{
  "model": "self-supervised image encoder",
  "arch": "convnext_v2",
  "activation": "reglu",
  "depths": [2, 5, 2],
  "projector_hidden_layers": 1,
  "epochs": 95.8
}
Rows from block 4 of a small self-supervised image encoder, named by matrix and row number. Rows with one number belong to one neuron. Each number is 50 + 15 x the weight over its row's rms, rounded and kept within 0 to 99. All counts start at 0. After the name is the row's rms in percent of the matrix's.
After each neuron's rows are labels from the 100 images, of 14848, where the neuron reaches its largest size: "responds to" is what is common among them. Only what is clearly more common there than usual is listed. The data: capsule endoscopy frames (Kvasir-Capsule).
# gate: MLP gate (model.blocks.4.mlp.gate.weight, 384x192), inputs 96-191
# fc1: MLP up (model.blocks.4.mlp.fc1.weight, 384x192), inputs 96-191
# fc2: MLP down (model.blocks.4.mlp.fc2.weight, 192x384, transposed), outputs 96-191

gate.353 107:55 35 38 52 29 54 67 20 43 69 93 67 47 46 62 47 60 38 37 48 47 39 59 58 28 54 50 61 35 35 45 80 26 56 56 43 54 77 40 59 47 59 45 69 33 69 49 31 44 37 68 40 39 48 62 72 54 51 39 80 42 64 60 35 01 50 44 67 45 50 54 56 41 57 42 26 49 47 70 71 47 45 54 55 32 38 27 30 43 48 48 43 63 45 27 24
fc1.353 103:53 57 69 36 54 49 54 31 40 56 38 55 58 16 73 51 43 33 79 48 54 35 55 68 16 27 27 52 00 60 61 53 35 46 56 35 45 49 75 62 41 66 28 41 51 69 58 27 52 47 56 56 61 68 33 41 51 56 65 31 57 46 68 50 53 93 49 74 51 58 59 36 53 46 58 55 89 51 28 52 51 50 35 49 73 73 54 57 39 30 22 53 47 20 45 63
fc2.353 103:72 43 37 47 48 52 34 28 50 44 55 28 37 46 44 14 39 40 79 76 41 25 64 40 59 71 52 43 78 64 57 46 51 41 66 56 43 50 49 54 40 26 52 69 53 43 66 51 51 57 62 63 42 40 23 53 59 45 37 40 74 31 64 45 61 86 30 63 66 93 55 40 26 45 55 48 42 35 50 46 21 56 52 70 41 59 57 66 35 28 67 68 49 46 42 57
responds to: finding: ileocecal valve

gate.208 097:31 26 51 56 69 68 46 24 38 41 60 66 61 75 50 77 63 51 61 23 32 31 23 51 50 48 27 42 87 61 53 52 39 33 36 44 66 85 46 45 66 42 47 59 42 33 63 55 72 19 59 43 72 65 46 12 47 52 52 61 64 49 29 45 78 63 43 59 23 53 39 39 32 56 43 49 29 43 41 66 44 70 70 44 68 24 46 58 40 42 46 32 52 44 55 22
fc1.208 091:46 84 37 51 45 62 37 80 63 58 56 48 70 69 41 57 56 17 38 84 39 85 59 59 49 26 44 70 53 82 36 48 47 28 50 49 43 70 54 50 73 56 53 53 58 72 61 52 36 35 63 23 55 61 53 33 54 42 63 58 71 50 20 39 36 66 45 56 44 56 58 45 59 47 39 41 43 57 40 37 56 60 44 55 70 58 51 60 55 30 00 51 37 47 75 45
fc2.208 085:41 30 59 30 55 30 69 12 57 51 61 68 73 59 77 43 56 53 46 15 26 63 62 66 47 71 58 33 35 70 64 69 43 62 41 49 41 59 63 28 38 42 43 56 34 60 50 44 53 34 59 50 47 40 65 36 47 31 54 65 73 33 71 38 54 17 45 75 21 82 63 27 54 47 60 73 71 34 45 31 47 34 53 46 49 93 55 67 51 47 20 50 59 49 60 42
responds to: finding: ileocecal valve

gate.152 098:33 44 49 78 50 58 43 22 36 53 69 54 29 36 50 19 24 42 58 48 66 65 54 55 76 60 38 37 88 62 38 66 30 55 67 46 39 25 54 79 69 68 48 40 65 56 29 56 77 70 56 57 60 44 41 61 52 35 41 24 26 38 45 48 47 44 70 65 36 17 43 66 55 33 60 68 51 32 66 73 48 43 61 40 53 69 45 61 69 50 42 52 45 32 60 69
fc1.152 091:55 28 43 37 41 39 68 19 34 78 52 65 55 38 69 30 46 59 42 72 70 49 40 63 56 29 69 90 73 45 53 35 33 60 44 50 55 53 41 42 09 38 71 53 76 26 81 58 42 45 43 68 46 31 55 26 45 44 64 82 34 73 48 56 59 46 74 55 37 27 55 84 54 55 39 66 22 55 60 44 56 65 55 60 62 47 73 32 52 60 59 36 62 63 51 39
fc2.152 104:48 65 75 63 44 49 71 27 68 57 61 45 63 41 26 54 49 48 49 31 42 50 73 62 34 46 58 99 55 32 56 36 18 43 99 34 50 63 39 58 56 54 65 36 55 60 79 71 54 47 33 41 46 43 74 44 41 33 61 66 33 29 49 52 39 40 26 63 68 67 57 63 68 57 38 56 83 56 39 41 53 47 73 47 45 34 34 45 59 78 43 45 44 57 40 44
responds to: finding: angiectasia

gate.289 103:56 38 51 36 40 53 31 59 36 52 26 41 38 54 34 69 41 50 59 29 53 47 59 55 56 42 61 58 42 47 50 69 56 50 25 61 45 36 39 51 63 50 42 81 43 48 25 49 49 39 45 85 22 81 55 19 55 36 56 32 42 73 37 73 55 39 28 25 52 47 43 15 42 81 54 48 56 45 60 58 47 52 58 47 52 69 38 51 41 58 64 43 43 57 47 70
fc1.289 092:47 37 43 82 34 51 79 65 59 38 46 61 50 54 59 56 49 39 62 55 45 44 53 49 56 49 19 34 32 68 40 48 17 29 53 18 79 55 35 46 56 71 22 19 43 79 70 41 59 46 65 45 50 43 37 64 40 44 59 53 52 65 79 70 48 32 53 49 65 52 50 29 64 64 65 47 65 48 66 45 60 37 40 70 38 65 56 56 28 45 49 48 61 32 44 57
fc2.289 097:78 59 31 27 77 41 62 78 30 47 52 42 34 53 55 68 51 43 39 34 62 67 83 40 42 23 43 41 64 51 54 54 58 36 54 35 38 51 43 33 29 56 27 19 62 56 16 37 65 42 42 46 28 82 55 27 40 62 42 31 45 59 72 63 59 70 18 73 58 37 52 16 49 61 44 41 50 32 74 65 65 31 69 37 53 53 65 61 33 38 34 59 63 51 35 45
responds to: finding: ileocecal valve

gate.10 104:34 53 51 48 52 67 84 44 58 38 39 73 41 60 51 55 56 38 07 59 61 53 50 40 41 53 47 47 52 61 57 43 42 71 57 55 45 58 61 73 43 55 74 34 59 67 33 42 60 58 25 43 49 35 53 70 77 31 43 56 59 71 31 68 49 69 50 46 49 50 45 56 36 56 96 26 59 56 70 47 51 29 46 28 59 60 34 52 62 53 59 66 56 41 64 32
fc1.10 103:54 27 50 49 37 57 48 45 55 57 74 54 43 57 59 50 56 44 07 58 79 47 58 39 56 35 45 33 59 21 42 50 14 70 47 43 56 39 64 55 45 45 77 54 53 49 33 63 46 49 41 58 73 56 52 71 58 31 44 32 71 55 67 71 37 46 49 55 42 30 19 47 27 45 71 40 30 45 84 61 31 36 68 55 55 73 35 55 55 88 30 49 61 69 30 51
fc2.10 169:49 23 41 48 31 57 57 71 57 72 47 36 69 34 34 27 65 65 54 71 62 65 64 33 52 62 26 50 41 08 77 42 57 49 43 73 56 50 35 45 54 40 37 59 57 42 66 45 24 51 60 21 57 51 59 61 41 43 33 29 46 56 42 52 34 57 50 56 42 45 36 85 10 47 64 65 68 65 46 57 55 51 44 55 38 53 50 21 40 64 56 54 41 62 24 45
responds to: finding: blood fresh

gate.151 105:41 35 58 46 64 53 54 42 62 35 78 56 32 49 39 39 63 42 36 64 54 50 58 55 18 67 41 86 34 59 52 51 67 44 32 23 59 67 42 28 45 61 53 50 39 55 40 58 48 61 39 62 36 26 47 59 46 30 29 46 41 60 55 55 54 18 60 55 27 47 57 40 29 77 71 69 71 56 50 50 72 42 52 65 65 88 65 34 43 44 37 62 64 58 57 51
fc1.151 107:61 60 73 46 40 29 70 50 68 45 70 27 60 52 74 06 20 14 14 57 47 47 32 36 62 47 62 46 40 25 39 42 69 49 64 27 41 65 41 53 61 50 37 59 59 56 57 50 41 45 58 38 55 27 48 62 30 55 60 61 56 58 35 70 71 19 44 53 58 52 47 73 68 72 77 59 64 42 88 25 63 68 36 66 77 46 38 41 32 42 47 48 72 27 57 42
fc2.151 118:48 51 50 54 53 42 38 37 21 60 63 48 46 47 00 53 07 53 27 49 66 45 62 58 23 39 39 61 43 35 29 42 40 51 57 42 48 51 44 44 55 63 61 36 41 64 67 51 71 64 54 60 66 70 78 51 36 48 72 74 35 58 62 44 55 49 35 52 38 12 47 36 79 58 39 42 43 13 33 50 57 57 49 39 45 55 55 25 58 67 61 31 72 72 25 34
responds to: finding: ileocecal valve

gate.16 103:55 54 42 44 84 42 41 55 35 49 32 50 52 54 46 51 87 56 58 54 85 41 37 44 38 46 73 52 76 53 46 46 36 79 47 88 58 21 41 57 55 29 64 41 61 46 40 32 57 46 68 93 18 35 64 30 28 39 58 29 49 58 47 64 59 60 54 19 38 59 61 54 42 80 43 59 45 51 46 80 56 52 45 43 44 73 48 59 70 39 42 55 53 63 46 59
fc1.16 095:64 41 57 28 99 61 12 45 46 33 50 71 41 47 46 55 44 68 62 45 58 48 50 70 19 64 40 23 42 44 62 56 56 87 58 54 73 45 44 24 51 46 53 39 64 34 59 18 53 48 52 38 65 56 50 34 88 68 31 57 46 58 56 67 73 37 18 65 73 56 51 45 62 36 32 34 69 73 84 79 47 69 56 56 40 46 59 54 57 71 53 44 69 46 68 78
fc2.16 109:56 46 35 46 80 72 57 74 82 30 41 50 74 55 52 55 42 52 37 44 46 45 30 51 53 45 25 54 56 54 60 45 39 29 41 79 44 47 56 43 49 26 69 59 33 51 79 63 32 57 27 52 43 69 40 53 43 54 40 34 80 41 51 56 66 45 59 41 42 34 51 73 49 56 43 58 28 71 53 57 35 30 78 71 39 61 61 52 49 41 38 33 65 38 25 36
responds to: finding: ileocecal valve

gate.379 106:55 55 61 58 64 39 47 28 19 42 60 42 68 31 45 27 61 83 38 58 53 51 41 24 76 66 39 44 64 72 35 70 35 45 38 14 64 55 52 54 28 45 52 56 37 57 46 58 47 72 61 32 57 25 71 10 30 49 64 55 27 19 63 11 30 50 47 39 73 48 68 59 56 69 52 31 45 35 53 43 60 52 43 56 20 39 58 59 40 71 33 37 19 58 32 36
fc1.379 092:47 00 37 48 36 44 55 66 50 73 41 48 52 48 35 24 28 70 40 53 68 41 45 35 46 57 38 44 62 56 32 53 57 40 44 68 56 33 57 48 48 29 45 40 50 85 52 47 47 49 61 35 52 29 40 61 41 34 50 64 36 23 27 41 49 18 41 30 48 59 39 42 44 55 33 47 40 45 71 78 62 45 43 30 63 10 57 66 65 70 72 47 35 59 56 23
fc2.379 098:38 63 52 42 43 50 67 44 66 40 49 68 54 70 49 61 45 52 71 17 56 43 44 59 69 47 56 49 21 57 36 44 35 65 38 27 69 64 36 69 67 29 58 41 33 76 62 44 64 75 57 53 51 77 54 58 52 75 54 63 62 42 52 47 44 50 42 39 63 68 49 41 56 47 61 45 47 31 42 36 81 44 47 50 70 40 38 37 76 21 22 65 48 62 76 46
responds to: finding: reduced mucosal view

gate.310 107:46 47 81 76 61 79 60 46 39 31 65 54 42 52 74 33 59 42 54 54 37 32 48 47 35 31 45 67 45 58 53 37 52 58 52 47 39 43 36 34 54 32 29 41 35 44 64 52 46 41 38 44 62 53 19 71 74 48 39 38 48 52 57 38 24 70 51 47 26 16 52 58 56 74 59 73 44 63 53 37 61 44 68 55 33 51 41 40 78 46 66 29 63 80 78 57
fc1.310 098:63 64 49 56 37 48 59 44 29 73 49 41 67 59 75 47 63 52 36 43 16 64 55 29 65 54 48 29 57 56 34 68 27 46 54 23 58 61 64 67 57 74 34 43 40 32 44 41 59 80 61 39 53 60 49 51 62 41 55 42 50 68 40 25 39 45 40 38 49 34 52 41 51 54 53 59 42 48 68 58 35 54 54 55 58 63 76 29 47 49 61 74 51 72 49 43
fc2.310 096:36 41 48 42 46 48 41 56 69 37 60 28 64 27 29 39 32 55 24 51 50 40 20 26 60 45 51 24 33 31 56 59 54 45 72 45 61 46 54 52 39 52 53 63 67 57 22 30 30 43 35 25 53 32 62 51 64 40 82 43 52 49 47 40 28 42 21 69 65 26 40 45 56 42 63 73 36 56 57 30 51 39 68 54 54 39 44 25 40 57 59 23 65 46 16 43
responds to: finding: reduced mucosal view

gate.237 103:56 48 59 41 40 47 41 35 36 32 46 61 53 69 69 10 48 52 68 35 67 55 57 32 69 62 31 61 42 48 51 67 37 61 29 60 73 25 20 45 70 47 36 56 71 54 67 29 32 56 69 39 43 27 31 36 56 49 36 67 34 76 63 70 32 45 61 55 43 63 71 45 24 63 50 38 59 51 65 63 67 63 58 64 67 60 60 44 52 39 55 17 52 42 40 47
fc1.237 095:49 49 56 62 68 74 42 71 59 53 31 39 34 59 54 31 59 54 71 57 73 28 46 38 44 24 27 49 42 24 28 40 34 86 42 59 59 53 44 69 69 26 48 50 35 53 38 66 42 47 66 26 25 35 65 61 40 66 18 49 42 77 53 61 20 51 43 72 53 39 57 44 42 43 47 32 92 35 55 40 77 28 64 42 50 34 38 55 37 39 45 31 52 21 49 50
fc2.237 101:64 65 66 61 52 48 82 56 55 61 58 25 50 53 14 59 28 63 55 46 42 47 36 46 37 44 47 50 56 72 39 44 64 32 44 74 44 79 38 56 69 53 44 76 30 53 57 66 47 43 52 61 70 75 35 66 61 76 63 36 48 56 57 39 75 50 80 45 41 73 58 46 34 58 72 36 50 48 45 61 53 51 62 58 52 52 71 59 62 62 65 32 83 48 40 40
responds to: finding: ileocecal valve