{
  "isotropic": false,
  "projector_hidden": 512,
  "eps": 1e-08
}
Rows from block 5 of a small self-supervised image encoder, named by matrix and row number. Rows with one number belong to one neuron. Each number is 128 + 24 x the weight over its row's rms, rounded and kept within 0 to 255. All counts start at 0. Numbers have three digits each.
Before each neuron's rows are labels from the 100 images, of 14848, where the neuron reaches its largest size: "responds to" is what is common among them. Only what is clearly more common there than usual is listed. The data: capsule endoscopy frames (Kvasir-Capsule).
# gate: MLP gate (model.blocks.5.mlp.gate.weight, 384x192), inputs 0-95
# fc1: MLP up (model.blocks.5.mlp.fc1.weight, 384x192), inputs 0-95
# fc2: MLP down (model.blocks.5.mlp.fc2.weight, 192x384, transposed), outputs 0-95

responds to: finding: ileocecal valve
gate.160:127137166125123096140154153198138123102116165118131107095121100109115118113181151130143133117086132128100133150143144147141120123123147127173136110149124134143143153164107143160152123160121150119143123104122112114138119076092121138160118118182133149145106115134122132164121147119140131103
fc1.160:135151080137144112139136092142151091096106125125123112149114089159124111112194125124109134105142113138120129128095125127150115158123115124097151121131116123160128172085117123121078111112165128111152132152103113129136111104134171127143086106091146160134125132117096108132123147138122135147
fc2.160:132128181127122174186130170121111113146146108105119130108121109110114120128127135133122112104165134122172102107108109151112150095110118144116177097126130166134128135118085147157112113102139104145118160125122130117130089141142165136129183103112135146139102142144152137136138145128137115140

responds to: finding: ileocecal valve
gate.335:145135128094108138107125139135154103158097127095109138140133068154081107130094109119111136149122140124127126163132106118092145129067139135108087119132162128111143125102101143159089112149144099146110102167070110121126142107138152139154150112110100144123138129126155107162114111123119110134
fc1.335:165117144117107108128115099130115184153127130113103135108150055110069149127151105156099159140124149113142153088115145154106128097140135142132127126105142159130146123093099107128144151161166079125162141100154142108152106118096167124102132166102128139186136144153146106084128082101202153126
fc2.335:126121135138155151131133114141165134146132130114141147132154144145128137155125104119097126156126130124128106073073113100135152118102101102117116161140137105132169134156128173097094175154188178106099147105123127151151164125109124097119140126128151134100134139077099129113125116116101097150

responds to: finding: reduced mucosal view
gate.130:123088156135144114093123104128144117129141120138115119137119099105155109141164178104120086121124147122129113139123124124100152147115158168107123099158151135148149111164143122125118139191097150139118136098123117103145139192114113068125128118097144135157088124111083125143129124129115156179
fc1.130:130103102128174134123128123145134104160148094149120143122132122141121115155152127097152121138129130181118166131115081133108098123127163141185144134100118143154113113126142139120108097114143136123140127100114110113143110102100139109138101123106164184165120112159132140144053121108156124147
fc2.130:103117125139097109156146122129134072130090148162104149112121140129125137131135149120154121128091125151127133166120147156115118124131141118145168125141095132158136142104171124167151104079098141115133102160159154125124129119123118074151134152112166147125128157145112105101098141110157123146

responds to: finding: angiectasia
gate.242:117141103114092171112148111113118131141099169117183092076150165165104120156102165062147135168118126150149145081133080124126147101136118138097126119084147091149113119124152140113171130134130140138094160129089104144155148165110138127140147121149164125172107121147104116128139118114136172111
fc1.242:131116106131174106177098165135131132113117114119145125143146129108143181121061127109109131094103130116153147111143127144135159126162155137107137119165194144135123090150147157130129112149139136127176116133125068134125163114149123134157105119146121112115149072118119166091162118140106156154
fc2.242:109130121165108122100126126123147150097129133138100155126074108108118123093183131151143145097164108123156139136133142118129123148104135106122149099117139100176128123140169098092116130104149129114121142097154129198108129149115120134113124113142139124128122165150149136137109088148165111154

responds to: finding: ileocecal valve
gate.184:125128129101118162118162140148117143152135121109119135143095145107097095118170151121172110116108134175128181145115139162117129142138106121155071169168145119090154113151138151131127130165103094143107129092110095123117123122128112132133133113138156148108136158127122138149088135147107123171
fc1.184:205123130106149138142101131128179141152137126125087111127132101111123153148046121135139121071113088120176106130116138120096109114129116122128129154115082132113112131072116150125132124147118133126118139147087184140127133164111154143104079143082139133109123143138146165120143122144166103126
fc2.184:122100145110179123153126128101136121083158103124149151105135150101113103150145136132080125130106118115172121112116085137153132121158141148130142111124119119169084149115136101151093117097066116117104137101111113079137070155135122139119097177118146136130106150133126089147135101145150098130

responds to: finding: ileocecal valve
gate.95:152118100092165140102136143147147150127127137167132109108093136110149082095139150151171161199112151119109142141082173126083110122138127124140057100170156161089133124146118155094103152142100120140088148124061110125128142148116105143103147083151145122117133144148124126133092128080080145124
fc1.95:119157161108148158158141116138139124099165111124139085123144148144169116128123105109153099132141106113097147117171110131118145126136106116084095138151131103135121132163116129125153103159118105122121093102136149132093124118130154133102176110139119145120138090156116088112122146131068137121
fc2.95:119165126154135113145112106131135137141100086124157134165129136156093159140134097100120158137148127117155130132159149111103131135146139141137111129133139174129116154151107112122131107140167162155128119161132133128149179088084127123123140117143137138136154143135124125155146140129105107133

responds to: finding: angiectasia
gate.231:123066117126158175115125111119159125097117132156116139135124136128151131105136101091129113106144133120128138113110103072197128117157133126120084126127164148139125117129126119111172131177097146156102065131125126164130092112151153163098081138165172165160161122138126141116139173138109131142
fc1.231:111104135125126136109159129129133100095111132110139148128119103111153108111185118146139148125156132165141098149114095117160097103102112131104139132126126179122131156149150118153111132141116107136116127174154142135068109099148128164096120149123162092150124105134126142100152118138087114087
fc2.231:136129174147103114112137120106102150162138138168159120142121113145148100081098128142126158123124076121114110131128138146096138174098146132112135111120111166121167094128188150138176098140115084142105121118118136149197083155145115111137104111112141126112164168132169108094124148118122126149

responds to: finding: ileocecal valve
gate.321:177112133114119153149138178112125137130128130103133130109114161135103177165127136173122152128159141131104102142125084125090121140090117152135119187116134080086103123109155145093106129177150109097102102086113135152136115142087104140097103141108142124094114142143159155133133126131125180134
fc1.321:100107112107111128112160140136080125134121066117147075157125124126164099124163193131123086137145105138104159095086130123142114118144157114154114108137111103127099148128142176122092169148114122109094123111136114166131175100150141104104118134124100146115091117093115158131130156114144115105
fc2.321:124116107126117132114096181153129112131115081132102118136122154144132120137146121148149130107144175112151129093144146185113091157129149110126178101078125165160146145128132118074123111156146129113101143111141120141137112150161111180148116109142168128139124158095138174132138138160137125117

responds to: finding: ileocecal valve
gate.275:157128144124169098094098117123133146090104143117184110134125119102128136165111085146138099097098125117129107126130121112083129118157144116148123181102082140124116121085083114141156144102110147117113106101138162101103116147117125155138122175088171131135119144126141115140135157101168133116
fc1.275:150126160127157154138154119115149080135140093154115107154149126149136123119092088079128133104127195116155153105124183114124138123137125126132139170142121145096110158141117141144090096127081129117112089114147179100110101149075164149134154126097113101144105135093157083151145142113138112115
fc2.275:123118103150170132167099097122131074122104149134139125117150111109124144151117097104189103098060140101142142111165117148119102107170157155088112131106153095123139101124130121117157091125123105122088109130129100118138073113142133156118170140159127107122130113152148153160116100159116115113

responds to: finding: ileocecal valve
gate.92:152146106133119161139146112090117159101077136136187112113126140146145144140147098096102121152136160137115153164139134113173123122149111153124120122119150129155083105118083125135143117132133134156113082091109101084139093099157159201108134141136091108151164140135073077090132119127127108135
fc1.92:114118141094168101141137209127147091121169159133119088120125154120138148129137111113128106115182153110089093138136140162167152105140142106119182138091122142120133132128130156097125139142127129079076151129130158143180138150120144133124160120155142164114122135151133142078138143121133113144
fc2.92:131130146126168088094102125117144128133099088082120177112125103112097132128122138137111129170153174131109115104143109170139145161103119122097130149056093100110157155148141148123148135140138155110100102163144122097116167126197086142169105147109122129094129114151144142126119132116123110145

responds to: finding: angiectasia
gate.222:131155106153146164127132162122115129122154148110186119124119131124130152159148118106146146095133128119103137068122166140124148061134124142175103135110160107144112068148110163146100111122112122119108127083192096123117085099129139121138153131127131155180128146127138116150102164171133084119
fc1.222:100154133140103163081103157125140086093135139169151149145169147154093107157113126119100156164143126159151130075120135130107154134111101127104125184178120107097126149133147155137117124127109173154160147141095134134129101124169144122113087106139151137117101129124147097133140172165114137153
fc2.222:095140179110091090146137124129157125132161129069144115087116122140103164161116141097130117122117111101166131099131139130113137165145142167122150115115114185147123128094124083101118077128158118136118145122123176133130159158098137123178108098091139140155174128148171125101086152129159118092