config = dict(
    image_size=32,
    crop_scale_min=0.3,
    method='simclr',
    widths=[96, 192, 384],
    projector_hidden=512,
    optimizer='soap',
    epochs=95.8,
    final_lr_fraction=0.1,
    warmup_steps=790,
)
Rows from block 3, named by matrix and row number. Each number is 128 + 32 x the weight over the matrix's rms, rounded and kept within 0 to 255. All counts start at 0. Numbers have three digits each.
# f: depthwise 7x7 conv (model.blocks.3.mixer.f.weight, 192x1x7x7, trained with AdamW), a 7x7 kernel
f.83:133084115140118113151134122130127078140105123124107030172117113103109039050078108124101134176237139109134128111129105122145120158073154132114143118
f.84:129125123085124114103138139107093153123150107107063185103122134106129169202021126131114116175164078126153116097148089153145114130138108052132146102
f.85:123132112125134107138137135125141129111126129132113208170134115107157180232128142099145122122000090134131127137122110123131140111140143123141117145
f.86:127125124103098142154127138167122156133118108117217096131112144098061134207119093107098136173100139122147112094130117145113129086107134111127129080
f.87:084129084140128083129149123124146127145065075120147199179147128105082173167147187176138134228125137163141115093138158163138167097090129105142127108
f.88:107085110173111103132133127115087090129130119149136247152104133132105226130044130084138137092098090106093139124150114108139151101126161094101135127
f.89:148141148159211175121102133115167166123157108105144196118150144099157150086137140137111088067098114131102137102115087095119085068107100124114073091
f.90:162157123159152095118140131140122146173130128137136159149170153181173145149118202141157162165109190172119126150150142144121155105103160198106101144
f.91:130123107134103135111107118139162121142130154145136120152165141131150111050137172116148107136000102105135105137167097141115129130118132120129140128
f.92:141134160146113100144086156158161135140123142154138125087153096163175197127151142172114097085158150122084102125098068091133107082084121098074107109
f.93:127131125102141112143131147160155155122081104128145184132138180112107122184075082148124097098116065131119119161112079142151108138154159126146143122
f.94:144149122101150155125126121173157157166135168199199155178180122148174170243255134151111175130129150183133093084147191148131116111169167105110110103
f.95:128113131138163146135160118092093166133131103074095122092137165091123104106045110110134143182235148096113113101126173123139093125145130154122098140
f.96:127145123106135111137133145136116137130133140131135184148132155152147161096212166191122140172215166177117113143124185149124103120115126180117100119
f.97:116147107135140111128132118130138135130121121145107109112106149151125106000095099139115154132167158112156132144139198171131134126116146154135116132
f.98:105171091071148113114111082128061128114131107131116059094129144134061134014073141134094119134121096132097129116160120134135100119106140171114133132
f.99:137146117139100139153129112138129135130130147121061025097135149144168035116083134142159137089042118163140151110109163143130118176125118154133119142
f.100:114135091108106111133143108127084132122121143152131168126146141155119105244160104109132117114089146151131145141121071150145160115114126084138107126
f.101:127116112150124131137119148179128109140110134121060202113111140145139015181093084114110131099128125163138120111093144122100122116113125104117135131
f.102:122121143128103129103135130165139168142102105117212077181137127098102000049117115109145171149148152121124125138139115143125131105161119120115146131
f.103:114132128113119126118132129135108127131127111100147132163133137130126031255053124137128119141161169145129132128132115131135130133130126114128133133
f.104:135140129104112154130139140104078115146122111114101107125120162148104067232031115111132120122151128091132128147135094144168116128148166092158144160
f.105:105122117080123108118106145148023085073073135095072053074104139119143089181118129149114167127160111111079130157158158129109107149091152110151116111
f.106:113104127172144135132157134101115142141177091089018108139110134086113103043219140092141156117117095143141128143171108173139129125115115126159134148
f.107:131121156129117167147114106129144135122112141123084127182134155118111100040156067103134121117097156121103119130146100143119140135126116073126108093
f.108:141108137124120140154137123138124126139136154123142209169150153123146165228211160148143137120130151095095148135163170143126113116159147178151143103
f.109:129134146126133143127121115185149136128120120120159069151121143138076032090122177147118158128150112083149172123146139122131149120142141143121116121
f.110:090147106141164112106160166144199171133132131155122161124154141120062138214121114124161120123116096155131128141161093097137142128136096113114096126
f.111:126170130122182106149123146152113136115126125077103103116092155148192142085167156181090118095072147117138136130115146132103144097121147038114150120
f.112:118158146139108158128168125104141138168105137139079203107133097141131159255186153141141116120123082089112141090098162130116120117150132181129105143
f.113:158152140115154161175136129145106146158174123135148149136136164075108096000195078061158173174085148154148143151117077119134165156144140041161147160
f.114:141142148126148090127118118119110141144147131092081038031126122129085136082051111112167158094128162172140175165161091144130192180182153056153134153
f.115:116136143133111138112121108083141143109132113133145121090131114118095160255124097117129122173163108134104130105133113125125114115108129125095113129
f.116:100134131120111125117143124098061072134106095132133186237115133109152104219040156120130143121183164129116115102094154102126114147131138134139121143
f.117:130109139123127128112116122142115100119110113134116156164113130109129152255235116127128106104129088091136123123125121104144099132105135127132115117
f.118:144117116144120145132119112132122081096129113095067148133098100122153203230100139140120104018111142108135127132115101080126112147133113112110115115
f.119:122133139125135114128125105115108147111125130118179145150104118148135255251044100114134137138099119089101117131135124102142109120131135089127148125
f.120:120141129153113116140155125134182154170160117129142092132145117155145069000070140185153156114069097169149125103143110135148144147124132123145117130
f.121:126133137098129105134148153092129144164127150177107161145080126085133075133129146136158156095073083168089157136112062085132144144116118091121091132
f.122:102111140133150121128174140199172182138156155159169238174144171100098079068080134096120125154106086139133148137088125112143131132089097118123123104
f.123:121174135154103119119156166153131133199162136115174064162148106151142115162063117100202150108172108152139139171108104101142122111157125085136166097
f.124:155105160174162156196116128126145119131170113138129144172148181054109058052156200165090111069122168127111129140102120141157139119151090137120151133
f.125:103100129111135141129118143145117101139121133063094190117153112113110185217139082108170160130045089172150114154131089189177146127147124103089181137
f.126:134114176100140126141121148191093137113108106115127088099069106079119068216148146114121133149104151135139098150127116120130140099142142083114133134
f.127:108124132147144117139125137146164140103131108116148073164126126130108255214071096118124110094192094124131132122115130097131151133121134127114128140
f.128:117108131152130146107090121095134112126126133126090187087124125093105167000240160131111113160129094118134141122133106126114122143123107145125134128
f.129:120108086148090108113128107106087115138138109111150101145121130063111103029146141153137074088122167129141125109149168117140144129124129153122151110
f.130:135128119130162105078129129110090163115090072115116148163117098113118039021159133138124157063104186119100122145090104105112119127143146146140126100
f.131:134118127126127126138140124124120136130132128118119062185121135125131082255065121142112118175019151150141122106125102143132120126127109126126136125
f.132:147136137189105166142160130138144155141170120113174164104123122126112163156177152145123154126091143126133122116119065137095124110088104076126117132
f.133:103110111126158120130172131152176145119127080103148193211152119042109157139228087085113112144155164170089121132145118162143085138123133128156112104
f.134:145131121115121132122145144110121150149114121091104097082111119146115107060093112131149135115096107118122150098088099162139141138167131071152144142
f.135:125128137075148150151123114117094132129132145113110000099153150176154153060134164125114118163121163106137125094150176107157111100129115197130104125